config.yaml
train_examples: 38949
crop_scale_min: 0.5
norm: "layernorm_no_bias"
head_dim: 16
bias: "all"
moe: "expert_choice"
expert_mlp_ratio: 1
width: 128
positions: "sincos"
pooling: "class_token"
residual_init: "none"
beta2: 0.99
warmup_steps: 190
Rows from block 4 of a small rotation predictor, named by matrix and row number. Rows with one number within an expert belong to one neuron, the router's apart. Each number is 128 + 32 x the weight over its row's rms, rounded and kept within 0 to 255. All counts start at 0. Numbers have three digits each.
Before each expert's rows are labels from the 100 images, of 14848, where the router gives the expert most weight on average: "top examples" is what is common among them; "patch colour" is the nearest of a few named colours to the mean colour under the peak. Only what is clearly more common there than usual is listed. The data: photos of plants, animals and fungi (iNaturalist).
# router: router (model.blocks.4.mlp.router.weight, 8x128), inputs 0-127
# gate: expert gate (model.blocks.4.mlp.gate, 8x128x128), inputs 0-127
# up: expert up (model.blocks.4.mlp.up, 8x128x128), inputs 0-127
# down: expert down (model.blocks.4.mlp.down, 8x128x128, transposed), outputs 0-127

# expert 5
top examples: phylum Chordata; class Aves
patch colour: pink
router.5:202087133142134094108124108084124116141116167216124181088125103204150130124107178132133141126121111128099101181121071159099151144116141124190123115172103121084048150101151152190143083160104133157137154118131093141093152144089128063152128170145111118147172089089115169158094162167131162126133142186106133091134134112151062105094092137150133153130140109145053112092129069186128086097113
gate.10:138136058108059095086143092131145063164120135142122155178107179070183142150062126156153123113098107141120138137162102117092149122148119070117069094149124107154154146107104165116133123127063112144114148151070137180147094083131132115255175158106137067143130157128125163155163102122079120104115138128186133144160058092139119114120143193104142116119113081126168143113110128130115166148157
up.10:140136139150190135127092156101119161160146103154112159141169062161130120069141160140140120139128130112133067176138106120130122153099148110162146189155151122136121131156105091168126088080188163165133150111123106118113129153049125120134088089158113162139103096170102123107108140125208095153075094151043108085062178133186115096096172126140090155129116123179058108094160109146194097157158
down.10:195158134095123107097141079068203102122133142161110134144075171109100179134089137122142127111132121141138144178108159142147100096155133136118062065098076134151120121095118157150119079114097164121040160129148150154115130113138185114185182197081140136133160090130136135130151089161071128117173173172166138107083068124132107102094188151157136072130103150133108116116090138144121134112053
gate.11:178108105096092161139129129103126130133175090049152190105114094158097173188145170142128165114115096151061116189093103113180166111153150097186065103101090139057130171119129180179065120124193086148110135119119134109108137113179144116088142180126185111145100125116112129150188146128125171125153147118156093101121159075083155065122115154130122113140142111083167123163136103162135152107140
up.11:053125144166124140145103166131099129074111142116060141134148123108081127134193132113115129140127113095166164076146166103094128153095110129111181182102122155158173099195131112119186136090133112089122130141153073121112149127068123078140174087095101155116117118172147079050107176141187085175126099095045129183122161137155138128138160137111144113133084131130101120177079082090099112112172
down.11:124141181209107130114157128065143101169155073163140111176144188096155112157151139093138086124097114102151148159113110143128128138128112098136133122160125150137156157054112169115131075176126136163082129166091181123119160144173148170158186133114108108168117167050141180187131177113095148119110137113161162051139104126159115139159110156083120133148142058132121170065107084132084135072115
gate.12:183165121112145106102118093064155132113107126083105154108141105109153088092114172174124108116146138108117115143141216079134083090140201114116151149106120096184121093110102166172139096112114132090166158123123151119153140139086146152156076141145103136142169124155113084143157103122170072108178117072059114148156145099135119113137244120143122046177150130099139149053096136130101098115141
up.12:096089123178121123147093214127101127119188133178146144115088088121130160110123082142158162155136130118133122136149142186149122141104105095116096139144127081037107125150117072063085108163108119147145107106134135099112188131175113165120167163132164092107095097106139138098135160106090123094090121135164111171159115122098124115133084140142100193065100100144152075206142189141090092200079
down.12:143152105172114156112168155094155078175058152185148098145076133069141102138114123142154116148150131116118119088091148122127167141121130134142097155078186107123092119142077124169121086118124138099185079113097174136106089123108118094139113119155114128188095072144139052092164113163195127098149152103112152091138112101120128193115198120113088166195177083139109126121144112130138039097164
gate.13:171156175165099132120094154136119137109156134139203172182126164182122113170131116137132116099162149118156134127087152131142091071165154074127105109131165141140089054096092153140123159117109181106125155092104168116132144146105100103113137175160085095078007172114073092109154106136118143099140113124133113060141098155109164054164157160087126075079153129095136158129147148153114148141088
up.13:136073174125092185114120117150089147129133136119131155153102132164126028115089175094160142106126138173183201116131145102096119154123108068113109163070131092148176089193130109097169102179110113174177083136138165075130156095104143159098161117147129153141144127148146148087113136165110166172109089121168158114112182117148170190134153093136125121118095070140135055141105077127127087163106
down.13:166167103133102053130135105037130153157122089137160170145161125168167140128153126162113163153125152126140131111121117120146139180154187149118079099146100069121139104189107176185161145096118133067098132126081112163153138123152101135167101159136185046184109148092200138168109117072120063076111161123090147109105125088087120094124119118135149156169154109170116128146131122172100090138175
gate.14:150119067071123133112142067083188155162099109077146148074115150110150123179124180151134127155071115162121111120179074151132118144185107152192142115065048127159174139116113153138119135107140110106109143092108121125072117113111119119178125216128116094176127176102159098115151184120125147118178159163126126165151077093124150102144183131056135086099111117124159173146085118150110140118093
up.14:079126125143172165178089213149088137100152143133083126111165119066124070091118140163102092126158115111188123114113127143110114183102133120097158112132187075154099104141094156115172157105134181063152119128128127143143125165046106149073114078132124160121151169164112133105105110158166104141127135116092159118148131176089157110169097072137070218117120097096157140161111078109118093157160
down.14:175167152106089125144112104149176129080123191119147176123142118157164140170119164149174194090093045095133182102122145175124131172133122152148135104138074152132165147086150098132115125153076165154066125108108166088079148137156127127107140168111102093110170079110103135108144202152107212142118105104120095123126104084172177132126130144142140077108103126129107194140139162208083146126151
gate.15:122145044091134095122149092129115096131163125113109164171090158112133134139138136157116117173134174123188110167118177101147167159162130109078114162116147090131139171163110174163128100105112158147114149061107117147155105132189128162196085152064117116151141146068131148190161137110112117137117171102173129171197140078088081081176175125075109073097123087100144120075134133116105176134084
up.15:161148235155101180122095124129129111137114104131143080084184112142092125073107113111137141058130080132141142131097119174107111146080174152180166142151111152111113132083128058155166123141155129144147086162158140137108119074057124133081134102122088130118168077148104083111086095141169139091123096150093130079068175196180144129111161128137160144146114168124089181164175098129123113093130
down.15:196182084099089151137113087041156142071108150154159110150153122173184148144213161193186178104120103143098158156146137142152164144195099152146094114128136128108130115102126103113097179148155178042091104122133107124107155147104092066173138151141154065147109148121139102126119093098160093133163177101112093139126119135160097115148117090146102119148085151123092155101145148161082157137109
gate.16:181121023131119105099138109121131148104107145118125204154143176167157084168163127128111136118095066172126159145159109136136091129179125181089111169098104170120094113105091127126090084068081164114118103143107146106092069103105080176162084085171154158135086154080112101104160177126131122087141080120107099134144079116133141095158105157175095106092172083149120146110079129155178101150125
up.16:132105224129111149175112178176134199140128140083132134120079151109135119132088137133114163086151121118111096078100117083092151151090142122141105093155118130114137123068129101080141165158124130130090130125077158158148154143116141164081139117092163115068201144192086097110136083160090111146151173207101133165166135158120159104157125105127122206195134136116172081118135167117068118169114
down.16:127142110079087148072107093031166130145154110141170102110099122172120138110147134138176177096147092151139169142128097114185099135138164158083110100044078130176096173178106140132142109120135158136135073094104126094166078090105153193164132132116147124100096150101179120193122157109141163111144154116170122122145148126096146143189135172136105117108130128119084099100135173170113095033153
gate.17:164165107091120078152116057166132160106126104143164155146175157160134110137176173090148147119046078103190107130145093075119088142118129110115071178128075092199110100110073068151120112152083147139112114134188162135119123186110100186146128071077095149096171134168139137125090170094150119153126086105117129136112089130148099095152125132211105130103130136172088145139141109141127089145133
up.17:135094117157139132126111070148140117169108152162091112152071123134143170109158125133151083182138167136105084109057139148149160129108178092126101093099156116157081109110148171109153109085096069189120147155089147167089132152097130129155117131176142169113165048068137125153050120188155135079155080119125174070151142150120144133107176192106115119072098123110135079155173123079170149118129
down.17:135167175099116070189109111120149138140180066172115106092120080072093090166160120168139130169155117113138160115176128140128132101135124099090120142118184117135203100159131149092052143114130191139070086170112188140159141084123219078116179154141094146113134145074108147115163111119121125121157145204125106136081138138125111097099137190092125140119143186167144133089160137112109139133150

# expert 6
top examples: phylum Chordata; class Aves; order Accipitriformes; family: Accipitridae
patch colour: pink; white
router.6:246093107105106080138131070099150110085170147179157141110185112151166090124101136154143097117130118113172116115115051109152201122140122093146141149098083143144090137121111066185116096098090144145113112106129131146089090150075130093100085100160109128123140144038123138164087146145124166128120122129087132074133089085144160099115144139104131114098088140080093136091111104209135101116157
gate.10:190126174150098034148145136090153124115225095119150133121103141181123052190119086117172092149084133099127072135140136099154122083171129093157140152120102120115152105147095195142114113103134101211126133111084137114158127121128106150150160116108119102146150114127127159188174113079130147159135153183106147180155084112190101139119182063137078166101117160137120098145136121146117163125109
up.10:138150097105078144175070060154140124206102100123128149105192147147163103187082168119143104114101128152115160138112108124114154084110113109082115120071091193137098117117142100154135121124144076148062127102093119160111095084122132106176089131125119118181101075041123132085171193157136167091122128116209140138128110085166145146131111097060157159101112125100099117159107090116124136166119
down.10:126087131133117187134112160119075110125148100163164107111130162128072203113158199147092106127141109114136180072124141135122114104158061163136123143180095140119181139145137147082044129134164089153138152074111139165138134123141111105147139165180195116095098128097090116145124164111139113101100231146142139102144119161147082132124180061162120119134139101143188129164099137088197138082132
gate.11:097129158123105143129114135132146122159102085128143104121068154105139133140091065131134089161132169143132173080049136097129125089137162120075062107103123150142185160096120128139124174153124107159097168149115153180194087087174127174140158137114101137133127139118139120145130146126059139087091116175136136151185075089157144119148187149088195161080093079076149168139088078115065180097124
up.11:080117141142085142137131129155155109130150067095059123094087085150132138153142088133147113198080148132104116119106146062146118061123082079105141108155145170135149097087100136098098137077162104150123162177048105136175137169182118154142150110152130104131109160128167139126166173077039117103115156112205129124133126101072120128096092170084169104153154100115088174137123121155094163157149
down.11:108143116168147129130141165185113095112109054132141089087134119159112082129116114097116086120136114104169153108132168192074115155098129121095158172171193107118075113147141101125200101122158143118127106138174182109144114151065050130094087081158097183143130081129104138073091150127181146160098094072054136155138165174136164140168149125158154152124130154143142117103134167098136096091188
gate.12:114195124098066112139176127111157107115205138140148156129110132153085167119103115158136168089146101143077151099119127058122116091080179068128138164100153149089149128091100078101178150124119162137120089148202161126146102091115164087130137111134144105056131147178131082128124137091027085128113146082101105125126135091134144084083159118092153152086088188145164163136133095153105157116125
up.12:092168109121106128136108137173084143171138156095112125098136090077142115163176174134163135180119126137175111131105184173099113198168105132085124151119124122169127093092112129132078075086147069146137132122134117123125107123180068123113120118089069185135115103107115191129093063166152158179103064134139119153147161109058092091166112085166103133135141080093061113130126169151155130062137
down.12:152157113116133146078110040036153057159098119158123088128135155140092145200112167149176153076122194128122149075140132184182127055170085095148115150133106081119119141138146133105122152150167114131107095140109151178133080150134104099166166122134167094074135160165147066147130134130140145148168166129116113117139117114135119136100127107124145117130130152153101204195105131196101134162166
gate.13:101132088101114137136151120158182110197130171128133133154113159072133205108072130094082189037167148088144149125089110101185092095127097093140092096101131124124152151066151141098151183176115086133149119107096198107095149113174176123116161142070159115092157129112097117093136106110061109146125170115167132132104098122087148108070106116131176099115110143139142166137120099114074130167091
up.13:127134125148131114162097145116058134091114068097125136105145082140122071132160176129159068199111121119134115095196153178107104166136136162101152186124085134132131102215107122151151088089155202078165076111140091168169119183092115133118055097153113138164112143111136141124091137159221153128142123123079118131140135138142140148170172127158103121120120129139099084158127136141207103109146
down.13:255175129080089143110192073000175154172146149145124154143120173131104175123134167110143179106118144129132122168122135132148101117153116135160077099110116104120160115125121161116101124157123164121098149132111132151156153141133160126125155157050158113137131109136154096108121130121108115110173190159128111122125086088135106126124094148109132096119106124171108174104108123234096104131078
gate.14:159154154089108100141147139085217094097139125121106178149093120167139104113149153103202135083135133077194112152113130162134093185119203062130134134126084086117130115099113130118101146187137082206109118125153167085123126147179145135198130162107137105089112135125170133155137163119156118136175139161156075158141202140107110091139126132152142092108086184119147127069136108178128101076124
up.14:139094167059136098167146206090139176146175159106149161115116088204137125159163145078131138140097114101134121110107183079104109137101115095144101099104134152106150092196088105070124120172134092146178125093056115078089114127187160122122194147081085137138144117086177106111150108116152119136133127177185119154110169114161105141120131145078115077096115123136089149135112120188120094092080
down.14:106146139141105074106160115125126117166072150153146106151096084089090160130129089127084180134107171164116132236157124048136170115130148155113130106092165069151188163148120133075134144096078168155108071138120094154125076126145158145161112101109155086155099134134081123202168151073154143114118119167120143131112123084127081145147151096122117188097120095142190064085145148157114138141140
gate.15:127110076093082119105124109180154108110144174149104158144106152138181186150094167134114172166172158135147087144098096095153111108142159131140124037138132112147170146125142207125093131193078067162113164102096098127119133135126148085149170159055145075129130148107130152175159117139050124143124166165161137128130083090108071109097075120110151109103082084133115093078126172111130114110080
up.15:111111121100080130120132107166163124137140169106112192139090128125189173135126150137117165167153161166141078168111109099124138124133137130117117051107122098126153114124167190116097173178081054152060161122116123110089156107153153113159201196055130080125141130113162134150131121152054129140129162165165140154114087101078070087107070131102128092115087085143143138080110137117122120147065
down.15:066108110169171130121079191213081095128161099082129092119132097133094102094151100110126044122136106115135136122127102129133118129127120131096186150141157126094092139165138095144148140121179105158167108155183127128103123138113058110116096064210106174136127111145097157106129112182137149116107103116100172184120154184107158154139130108169157165121170155140168107115181142065186150104184
gate.16:141121183061095200160088126126135180115157190124146162157133079142091133120121102121128172086151120075068148085122107126174084157130153122190102103138063111099073076099154113141111189192148148107098102135116086113094116114118150097084135165158119124088126106149106089105151096170079087136134124143128118179084155142134142125111117066093185123165117168155136160170201141128120099165123
up.16:117106139095089134160091142122170186106102159087177130124121086154086159072135091124111175068109151083084163079080091120178100160120177114154089120138062100099116103108158087115109159181163154163098096107104070148102109136095140070103105107148129135094147075120140103075143085145105135148131108135140097174083156154127122107124105090110186144170128192153078151153206180131124101139131
down.16:050146132190146073137123185240077113107127093086109093091165132063137123062123132118103107151136190156145130160126165161076132171125093123105179142139116136145160164148174109091152174082113111172147147160134152093110133130157105157107124121139091101134108129199089140100121121115120114181126085091142129143108128173164108152123090114185088125093138118159146118124099154039136155142118
gate.17:121135153086105116122073099087156131114178173153144163098092132171114126083093100118178130187169126141142080120130099151102093143138115132106168125096124095139124098103137148141122142123135096074105133119130106149092076041184089064133133158110160079108150102119165119091215092144159107101166142209178094132088093130086137114137149134069112128141103097156066100134151174193160143125080
up.17:083174093103134156153133103076156136130141167121141144132154144186149145106156156142154140129106062143164094160172086142150078136154152179177131052117182127154135090149084146132093137152105085146071111087109082125116122122133121097144122190064124126085182087117196109138170152178103119120133114198152135082189136125144098136073112114103127086124088133167069089128158174168142119102082
down.17:082142137140139133113100093141109124138081104131123059134124150130143192069161168137146109098064155161121152147113200096065167104163071145128149132152115153130172160136143112125131109103147093169169100109081092057138133086204101205122154100169173076115164116175092119120118118115153101126113130124120181142130077162089113151141140121112093088091106100135173132145143167119130171153035

# expert 3
top examples: phylum Chordata; class Aves
patch colour: pink
router.3:163103140135113102121097096098116163083115185172164164118144118189102083123132157166178115136143071125143111098182088110087129153106157124177119154133080080088031137134145080154147089155163212090103106121151104130110101120043118109152043094160126181124197105109079131160137123162146164136150145149083119088113148124124122128117188119105134160130109142096110111138149103146137082094131
gate.10:221135082117135111153124099060178028161093148143081124139117143148146120182110163152121092196135148148083146160101099082131156150151152127129108163063136132144127112167131131177143098163181127164119125138112085123181154089176087097184109055176158138092134121155135158141129158158072122131127141144106132144195130089156137136081152089121114190125110147131086105108154131145150093101108
up.10:109107079176113145134122133188141147090133113138162072093144057145165122090153073161116118150072135109128080112111140125101154081119151127138102164132098211074162167072129122111180176063164137090112141094138159152085112152217080133090130104111123112119132163181077103102147149105151109156103186142110120104066148139132155065119138164143194104124171126096160164141136155115138150137112
down.10:169116131115126130139171128104143086128189114176109123107126080115156091073170098140079101120130097163103123134186126199144126068161200167116101194084130091140130121122127061164084143114073104133093099174142151177092106197107105137169088127171112106129096108061162117183123146082096125123142098103113139166115139151137106080152143127153138146115165144157076139214106153150111128132170
gate.11:139102184076123135154154128102173130154087115142173144122088125180114173147034133161153125076095063160133122117155082173097103143107102108154108141147109100095157097104175152133148164186138099111109141090091185158079118130161150128111170127093160066090143173121098153176160170118124122137132088144201091058107120088071093117098172164117127147123144127161171150130107176165085116116134
up.11:085156106118131066120148087099095158192131116163117129177166138108160177094120134114090136176150153115141108114076101122124132103121138172098099101141126124133209135112165166152115112092088097104107144161123135117173138054092102147150117135104110125169136137048193082167098193082124128127172176095067151093122144166105121114130162110093097140138041083127147141110154134079187142139076
down.11:115092142097128143130171126132118142111179099093104093170064104104172139182085176071101133178163132142098127091063128148158165149164154134172179052126138112113191062108149173117140168167119103121151142097139099142156150074129126050118168103145101087111160177166180100122134127113105135160117143147093071074093124144084115111124121137125090109141125136187172114162142092155155155098073
gate.12:187143139068086083135111076107135127146125198093135139114132174182118199151127186151194142103103134150093154072143118071119146064141154137115084158102046150075179142079139094124075146132136132116082133080129112130143131101195117147189099156160167097167131161112171155131147124150114154116130142126213080132123107111123162084072134147145128118115110130096173130123099124171109126137135
up.12:163095134075118153176114147078139110153153109076141139145062149134178135169139129151158151156089108085144124120176101144125107102125129110189079134153124125091154219123119107177083101120177108157138182104087176118119110098215146161125132169140144114114153162110164181138132161164056122153127199159161115115168138080090093158138105167128123111137089144157137088109083057150159158151117
down.12:131100108153149164174117171146112093140046109092133110118086144087080111110135125113080079128180165147129103114119142104094114105070169149133139140158176137100089173170101091145192121057150107090174137176138173136126113143104129138110117103145132183094093069151124118141104081169154119143092114130120194154087182164159137183119186081101153143145157135181140169182175136073154158120119
gate.13:136092124085132160125133126127139136125153118091165119129033164101146146136097152140114107134062118111128135073158138113155171173176151101163129131082172151072114144157167145147113124153188149089190099129110175092159118104072087117181107130165084094163126174117181135118142162184112170098098095093148100068102089174155126100138151153109140130144160160082183106072077097193107163131115
up.13:171137130133148159159105107119168144129151111060105185124101100139156149094111155160135154131115174077132173106107142080131128130162098134142079149135189128105112169133173130158116159152156168140169109178146189115128115131124174152189119127108206097117049125123122113108101187117093159097134149071179098125191050140133122127144130169113150161087149096079174178114132069147146153075179
down.13:091097193115186111115061144142093157083057109105091069098068121143134148074121097061116103109132148167171117157127160165107120170125127184168098152164112122155138135151115083127142102099105141067109188192117114151134143179108122155112142116149160148098167059118141110052135115100053107147116153111084161119107110170166166129118152099179125117159057155133133118150115129124126158140114
gate.14:190086117160133164136160091052127108164163096099103124133077143157167122134151152176108168150148159135215145138121106117139107114121120144070107170082152097168093108166128196139105074120135147101106116115150099177116060096124120165127099121145092107133123174077182150193099124098150121152116143132125161138218123067217091084100150124108090152140140100130160112160123111135153157111127
up.14:112099107137112116129142150112100125180098075134153070099113082096168109218075166082151124115150116059141128120165106144081148100137093063144143171124108178154154159163113121186118115094144110132209119083061146139135153126130106137144192098168157135079139161127103165144057142095117157162078146123176207159157145119107125141133175115182128106089142133132113152171120138093122143092147
down.14:179110127142100132131135117080120102112120097137168140080094109162137052155165164163122099211123136137147110143141105159150118166118168115152138135163144153142094123138098148162090112179138180109133119112128154187109102100089152097195076149194097147157081128089146145171088083131183106106142156179089166140168143129107107102136115109103122124159133170155083065088152156169163101126238
gate.15:172143113154011173171111135043116064088121145109185125158129134156097105176129148133157136138135117122131105132093139150151127148151103136155151109112107098119140128128147125148070112150152112079136098083082131139148129083202146110101126096116156100176116171167092149161101127096140116102144125120138102167192128106134169157127104194182090132103153195172138137167128073195145074099163
up.15:191183057069066176125144079121156144115088113135132154143101106097129091180125095160126145143125106105111137097158108178134108143171147094177125113157131150115181098159116103151121083110109135129153156083112168148080141183097114135084084136091082096080164156144143112138119174179170177146187130109103171127163151132132171177077123166126127096145174157168088070171160115128101089081101
down.15:133073080129105142153104118110160150162142110114143092146130077082107131167153164119140078182099154124128148165115088075137076084094125145103198141144154194087112180224112148167116083095217107135104160124146134132148127121175120117187124111127136120131110176153139092129161067164098140139159138181144159110178145104107110120126192108070146179102092113139139112103168092147131161102095
gate.16:171150103118154093144066051129148057098066114101174102143151103155142143121143145138202103108104157076140130148072171126014143118115110119071095133087118138081139141104138140135089140105111106101139108086172098133174131140136071130142135072104128101160163173102112119109132156138106106190128147183073184132175180099149153113138121130148108164108089107154120098118092097112175151151109
up.16:115131198120097150154062087112128122130140126112134144109120114191124178124126062119188104136114123112133155141167150160034084107069139078138103153097118120174162100129092140112119134134121128137133166129061145117212138143135127152165117150123204133135075133155138136083108202115113139157098096072080113123145177086155133128183120106165091148058116143140133137210137154103162133104151
down.16:156126113164180113104175121152124144117134109138069155134152165130135149143142170093130092120137200103117100108117151096154070145111195183172110135096137152060069187082156109096147144154174112115086078128124109138074154105123125059131072126148136160111113103127143078164088052155143114103110195108137149090089086182123168130133139116118099167121140144136071098080123104082146073145091
gate.17:126154146097139061158130121099133136106126120117162183159171151147110131133151132087138159145097090125096160101094180183126159124168113134141133105127093126168148078026077152110129129174111166081129093114108125152123125165151142146122164157126150076142129156156165119111118190183121079095130094133187092063066098185139167081155091127151116117108213067116180124128090131171156093142116
up.17:143169132157121142079057108165129133123134144185136179060119183097107154105083115119150118108155136105124110105100133131144137137112111146065150141200107101122104130095130136117162129060091084089151079150127137132127175136098170169117099109119139185202104084173104135161142099141157159145135123104125142109128069099157073141143165096198090123085080127194067136136173197129132141172090
down.17:096071108136123142153102139124116093161127166116154166106158133146077069100120127164171183163152138132164156142169119121114080058113124154089093126093150134131173164129155132194159147134180146164119136132094156188196103115170164102144116142170106120058092173113152216143139128163073141125099106145120163177136150114110125149170062071115122150162140138116142064146141083163137160100073

# expert 7
top examples: class Aves; phylum Chordata; order Accipitriformes; family: Accipitridae
patch colour: pink; white
router.7:159138105133101069082159090110158095148185172184173209082150100154167112084119136119120120155135108100154078174064072132123137158146124092146114091136093123137076140146132176167093135152109116164100145073136146072101117112133131119175136130140133134099126142046112123170079117146123171119143154133166124109154081099143106103104145146098160149122104057126096113105078107235107108081117
gate.6:159118080122058198116179109096088105112124116181183166169153113122167103183100134160107142130108124124116175110120129114109106122113115119156128161119161150170110133108078143161142154150129090126152093100043117134149096183081117118138104133135042097152114162091142154156165216104099155082145039111114144133158091096124124073134117107136121153149091129103111202116098133173134075145151
up.6:099090137168126204088136125105174071140119132093117102088129090119091106110106184111106198124116089114184124107087149125130117124150156114153125120112150140154086074132130124118092165097112145151107110105126166150151089180110085145110060113133096113099105105121105117159127159099113118148157026089138148209124139117108119136131117055129109186132094136085111240151115094129156148073158
down.6:128191160089175094171140180181150170111105113164109064110120113118096149083069083098114122068133125137157085125121181111107127127148137150126118111172125166077164157155129140087183173101150119087154169114122158113132155125156117082119148139150147152097132084147150091055147082133086091134121128133169107068081079164160169116098113164173116085182161175135174103171135071120080117145119
gate.7:186111111155151176133127138100096138149167175186152195176131079153092088142116098130110158181167132087161128076091092164087153149116137127173125132154095123093128080150138121132126139128109096128147110083166134129049141086072144111118141069142090065145125104108101082194114166114095114166099103186090112144129088121156143102083104115104141191148075088141149192096146087160108088149125
up.7:061117116145160092150188088113124149096113099078109069101107127115132117110145155104141090112127186140115154155172149071132125140118113181065135138092143161108101170141162125097127091112136138099122119156133140124185160130198115159125115097149192148170117115135179123057151107159139088065127135099155116095111135099072144172088165133170176066102155132122191136191111134112072156186072
down.7:178142131129098081096092071074130119143126140141174160105130162145167148120166155132134135132081100171137139135109102088207098114225195136152090086027120108154140088138098170155075105151129129121101072126147073150147083085117113144161137128110125114135123175115169134168153166145145170122176161128112133126167132049099100165113142166151114131118089100170116115110130137197138085122137
gate.8:190112104140059115110127196106121126141164131117157123162141089157088139120084199137180104181105109143103105109150167147120158170128050151141139107143142110136085145151190154161102137164128162116090127088081112133139128181117136123182136112070114044152086115146113143154098148144072166123083135156139091169111063155159077124148153153063065070120118097093121128097130163130161133100138
up.8:172118143115108152097104112116143107115163131124122153070117115124153105089115141171131086142110108123097104115169125145132128117123059227135172124148127097132092121204128175161102144147169092136105195118119142130131121050060105071157130125046134084147123134123092124159135127124125180177102108194123064142062093107129084094111123131092089122134115134087071133125132214155154134091110
down.8:076086148178130102094142178076076188181116159135126132092131128135140181154109153146118130139128108161165100125126195124077098098153117107144226095136128110123125139165095074182144103122089134144175124110129105139081137122135045201127138103093142088153130160089114168130127193175088122159154099098139118150136078194130091124118135127163156110143121155187079166189126139105121138156105
gate.9:169143096138067133071114149139160161143081101158158206150104141123113152104095166115087139115157162159102158113070130103098180114116122086092143122105131059077158137064123122090112085181153171114156148143125101128131106089152144068109122116113176133178161143154108116127163093138109137129088062165196103115105073091135122096157138182114156146166122078099142198110096081164098174119128
up.9:139126072106120177114079136154064163171117161101121103143087148094148132097156091094163147138152104137105110126101153066119196087104135133091116144163171104149097169052135136106136150126123131125116126196107130123157121166095147152088109127149105134065128131135135047158159135094139113165120095140107083184162104079124080132132084115160124133200164089056134125113204118112192116167171
down.9:110116104133149181138098154198129140085134189079129161118151170164136142111089171152114172124127099074145112083146114183113106163056120144168150117209138170048153105091130145134132121125074118144144141150130153099132130090160150128137135143112161117151156128073099097099139100153160174144139099173170055118092155162160154112097106204128109031139139124134143165134081119074097128145113
gate.10:148111058128113125128061141124105104107120099164123152123155074110173111123146124212112161158123159152106138161143145121069174084109092059100105127156108094123087112077082074119145085160153138067096105111097130121146107083104172098128134110096128146102100138142100215125133179118139120118127124092066106075123126104179080122101118163109171058177069122107069100112155144153107158147136
up.10:148114153151124144102115139107049171090102170140114131153112153084146175115144171089087138127164101074133138116111078127121094115138105073079132119104145180184125130110145075082167147159117164106228120136164097122105139097104062141103174086168125155093151110108060132082084132159118124146085080103094108104105111144182152149129152177155178142109133117200099120092077130131093139112176
down.10:143153125125115123179148106124169151111119126140200153194085112115151115138180086105116113167130110125108047149132152115122141099142116105146174183133132137085083095125094185141131179077107094070091108126134083112132149118117112131108155140151145133166131114175168099140135096185099113164105070100209174117160086163138109074163095224066083129134154172147105147150107083089154135114129
gate.11:197051177101134186138091119095205154106078126205073053109140135153106126139164144140126134127089115122147108150147122147119155108127130156160100175122105109077139124104148109136094150125130124131145159071130140220143140162176118142128117127121133129134143173138109112153126160174117123127164123132092103096132066089117091066180133129104190100127086126089108118052180097183081139089126
up.11:137163066179085095153145135159124083133158128177119132127120076121127150201089144136162156117157093170154165087063199105102125129065133104145144153153111099165089125104115147163160123127071152110177105105092135109105118147084118110114129128201115134138149139132115065135085170143092130113102144063152142139041152147149131120042155115167122131144135066152160149164130188099161107170141
down.11:149154022137078171110126111122162079160128127136127146112129180210135101140148122083134151165105133139134123134155113130125106165154149104131112142161092133146112122109100161107096185116077146125149143106151152136154087036141108104115120130096156139177139105139183192084127129127161138087162190165111147037099129075142111090115184170146125111131121070139092123062110097106099133161190
gate.12:185094115176104124198148094118062189140145116125109161130175117093151137162156112155156133136096178117115143080132128143101093130071152044158121154155145145142125162168084124095119151110170153126177108140123046091219139102152157184130103143169100126152114164126141147116081122121125114111156176110163096076142179115087106104141115153108099180095137119117158186119160105131089089090184
up.12:127188090159138179073109143147107155083097114103122146126167105139089135143179122180117146115113133127172186132131144129121153097130082106104146179197122076065148144093114132088072113083163104080153181137138140094120165099152171162229143164170095168146165062091151162108103141176190110139113105090092137139135147159091110150164115131197158121112126154124135069150122127118099158119131
down.12:165092146148186137126195115208171162092133106161100153146130079103134091133090117149132095135110118096165123100142100097130110156101134136083119173161214085116145171154094203145168090162107111100187155099120139132111123122132166077142087096093161170173162118104094090129128151152145061106113175081159102109104089129129103133143138193091180122096164085159099119074161133132103127106088
gate.13:133111153139124150165125200128122119086146143113149152135083111149131133102100107141151179114163123104100098088091094133165095139153142111114087127175117098116108048074156135130102214181165080117037127120113093146111118147143153139142131137117109130125154152168099084123174134166130125135187153203120058195146079099068091070074124165072137113177159122117160102129157147135139140149095
up.13:143100119117088163108153169131165126127178161115138169121121078199118125110126118136146170152144131123115100109127122118164076143135106118121127116166115102107086024062138143123097189166132088106068117134099072154130156135165160154108139174108110129109109089152115070161176109173139166162182121163138070183111084120053105056102103140109187140181159162107131140121173134132093134137082
down.13:069112153131188115142067160195141131108114123133084074122149077096110142119112115089095102115137132135121172186185203115118078104082134128090154145082121120106138108136142098150168162124149101185154113157153128116163144148108125143062131102165154189097104118160123193137129154208098052147093099129133154085124165175112158174129108098169137103133109166125105093163117135063159161089128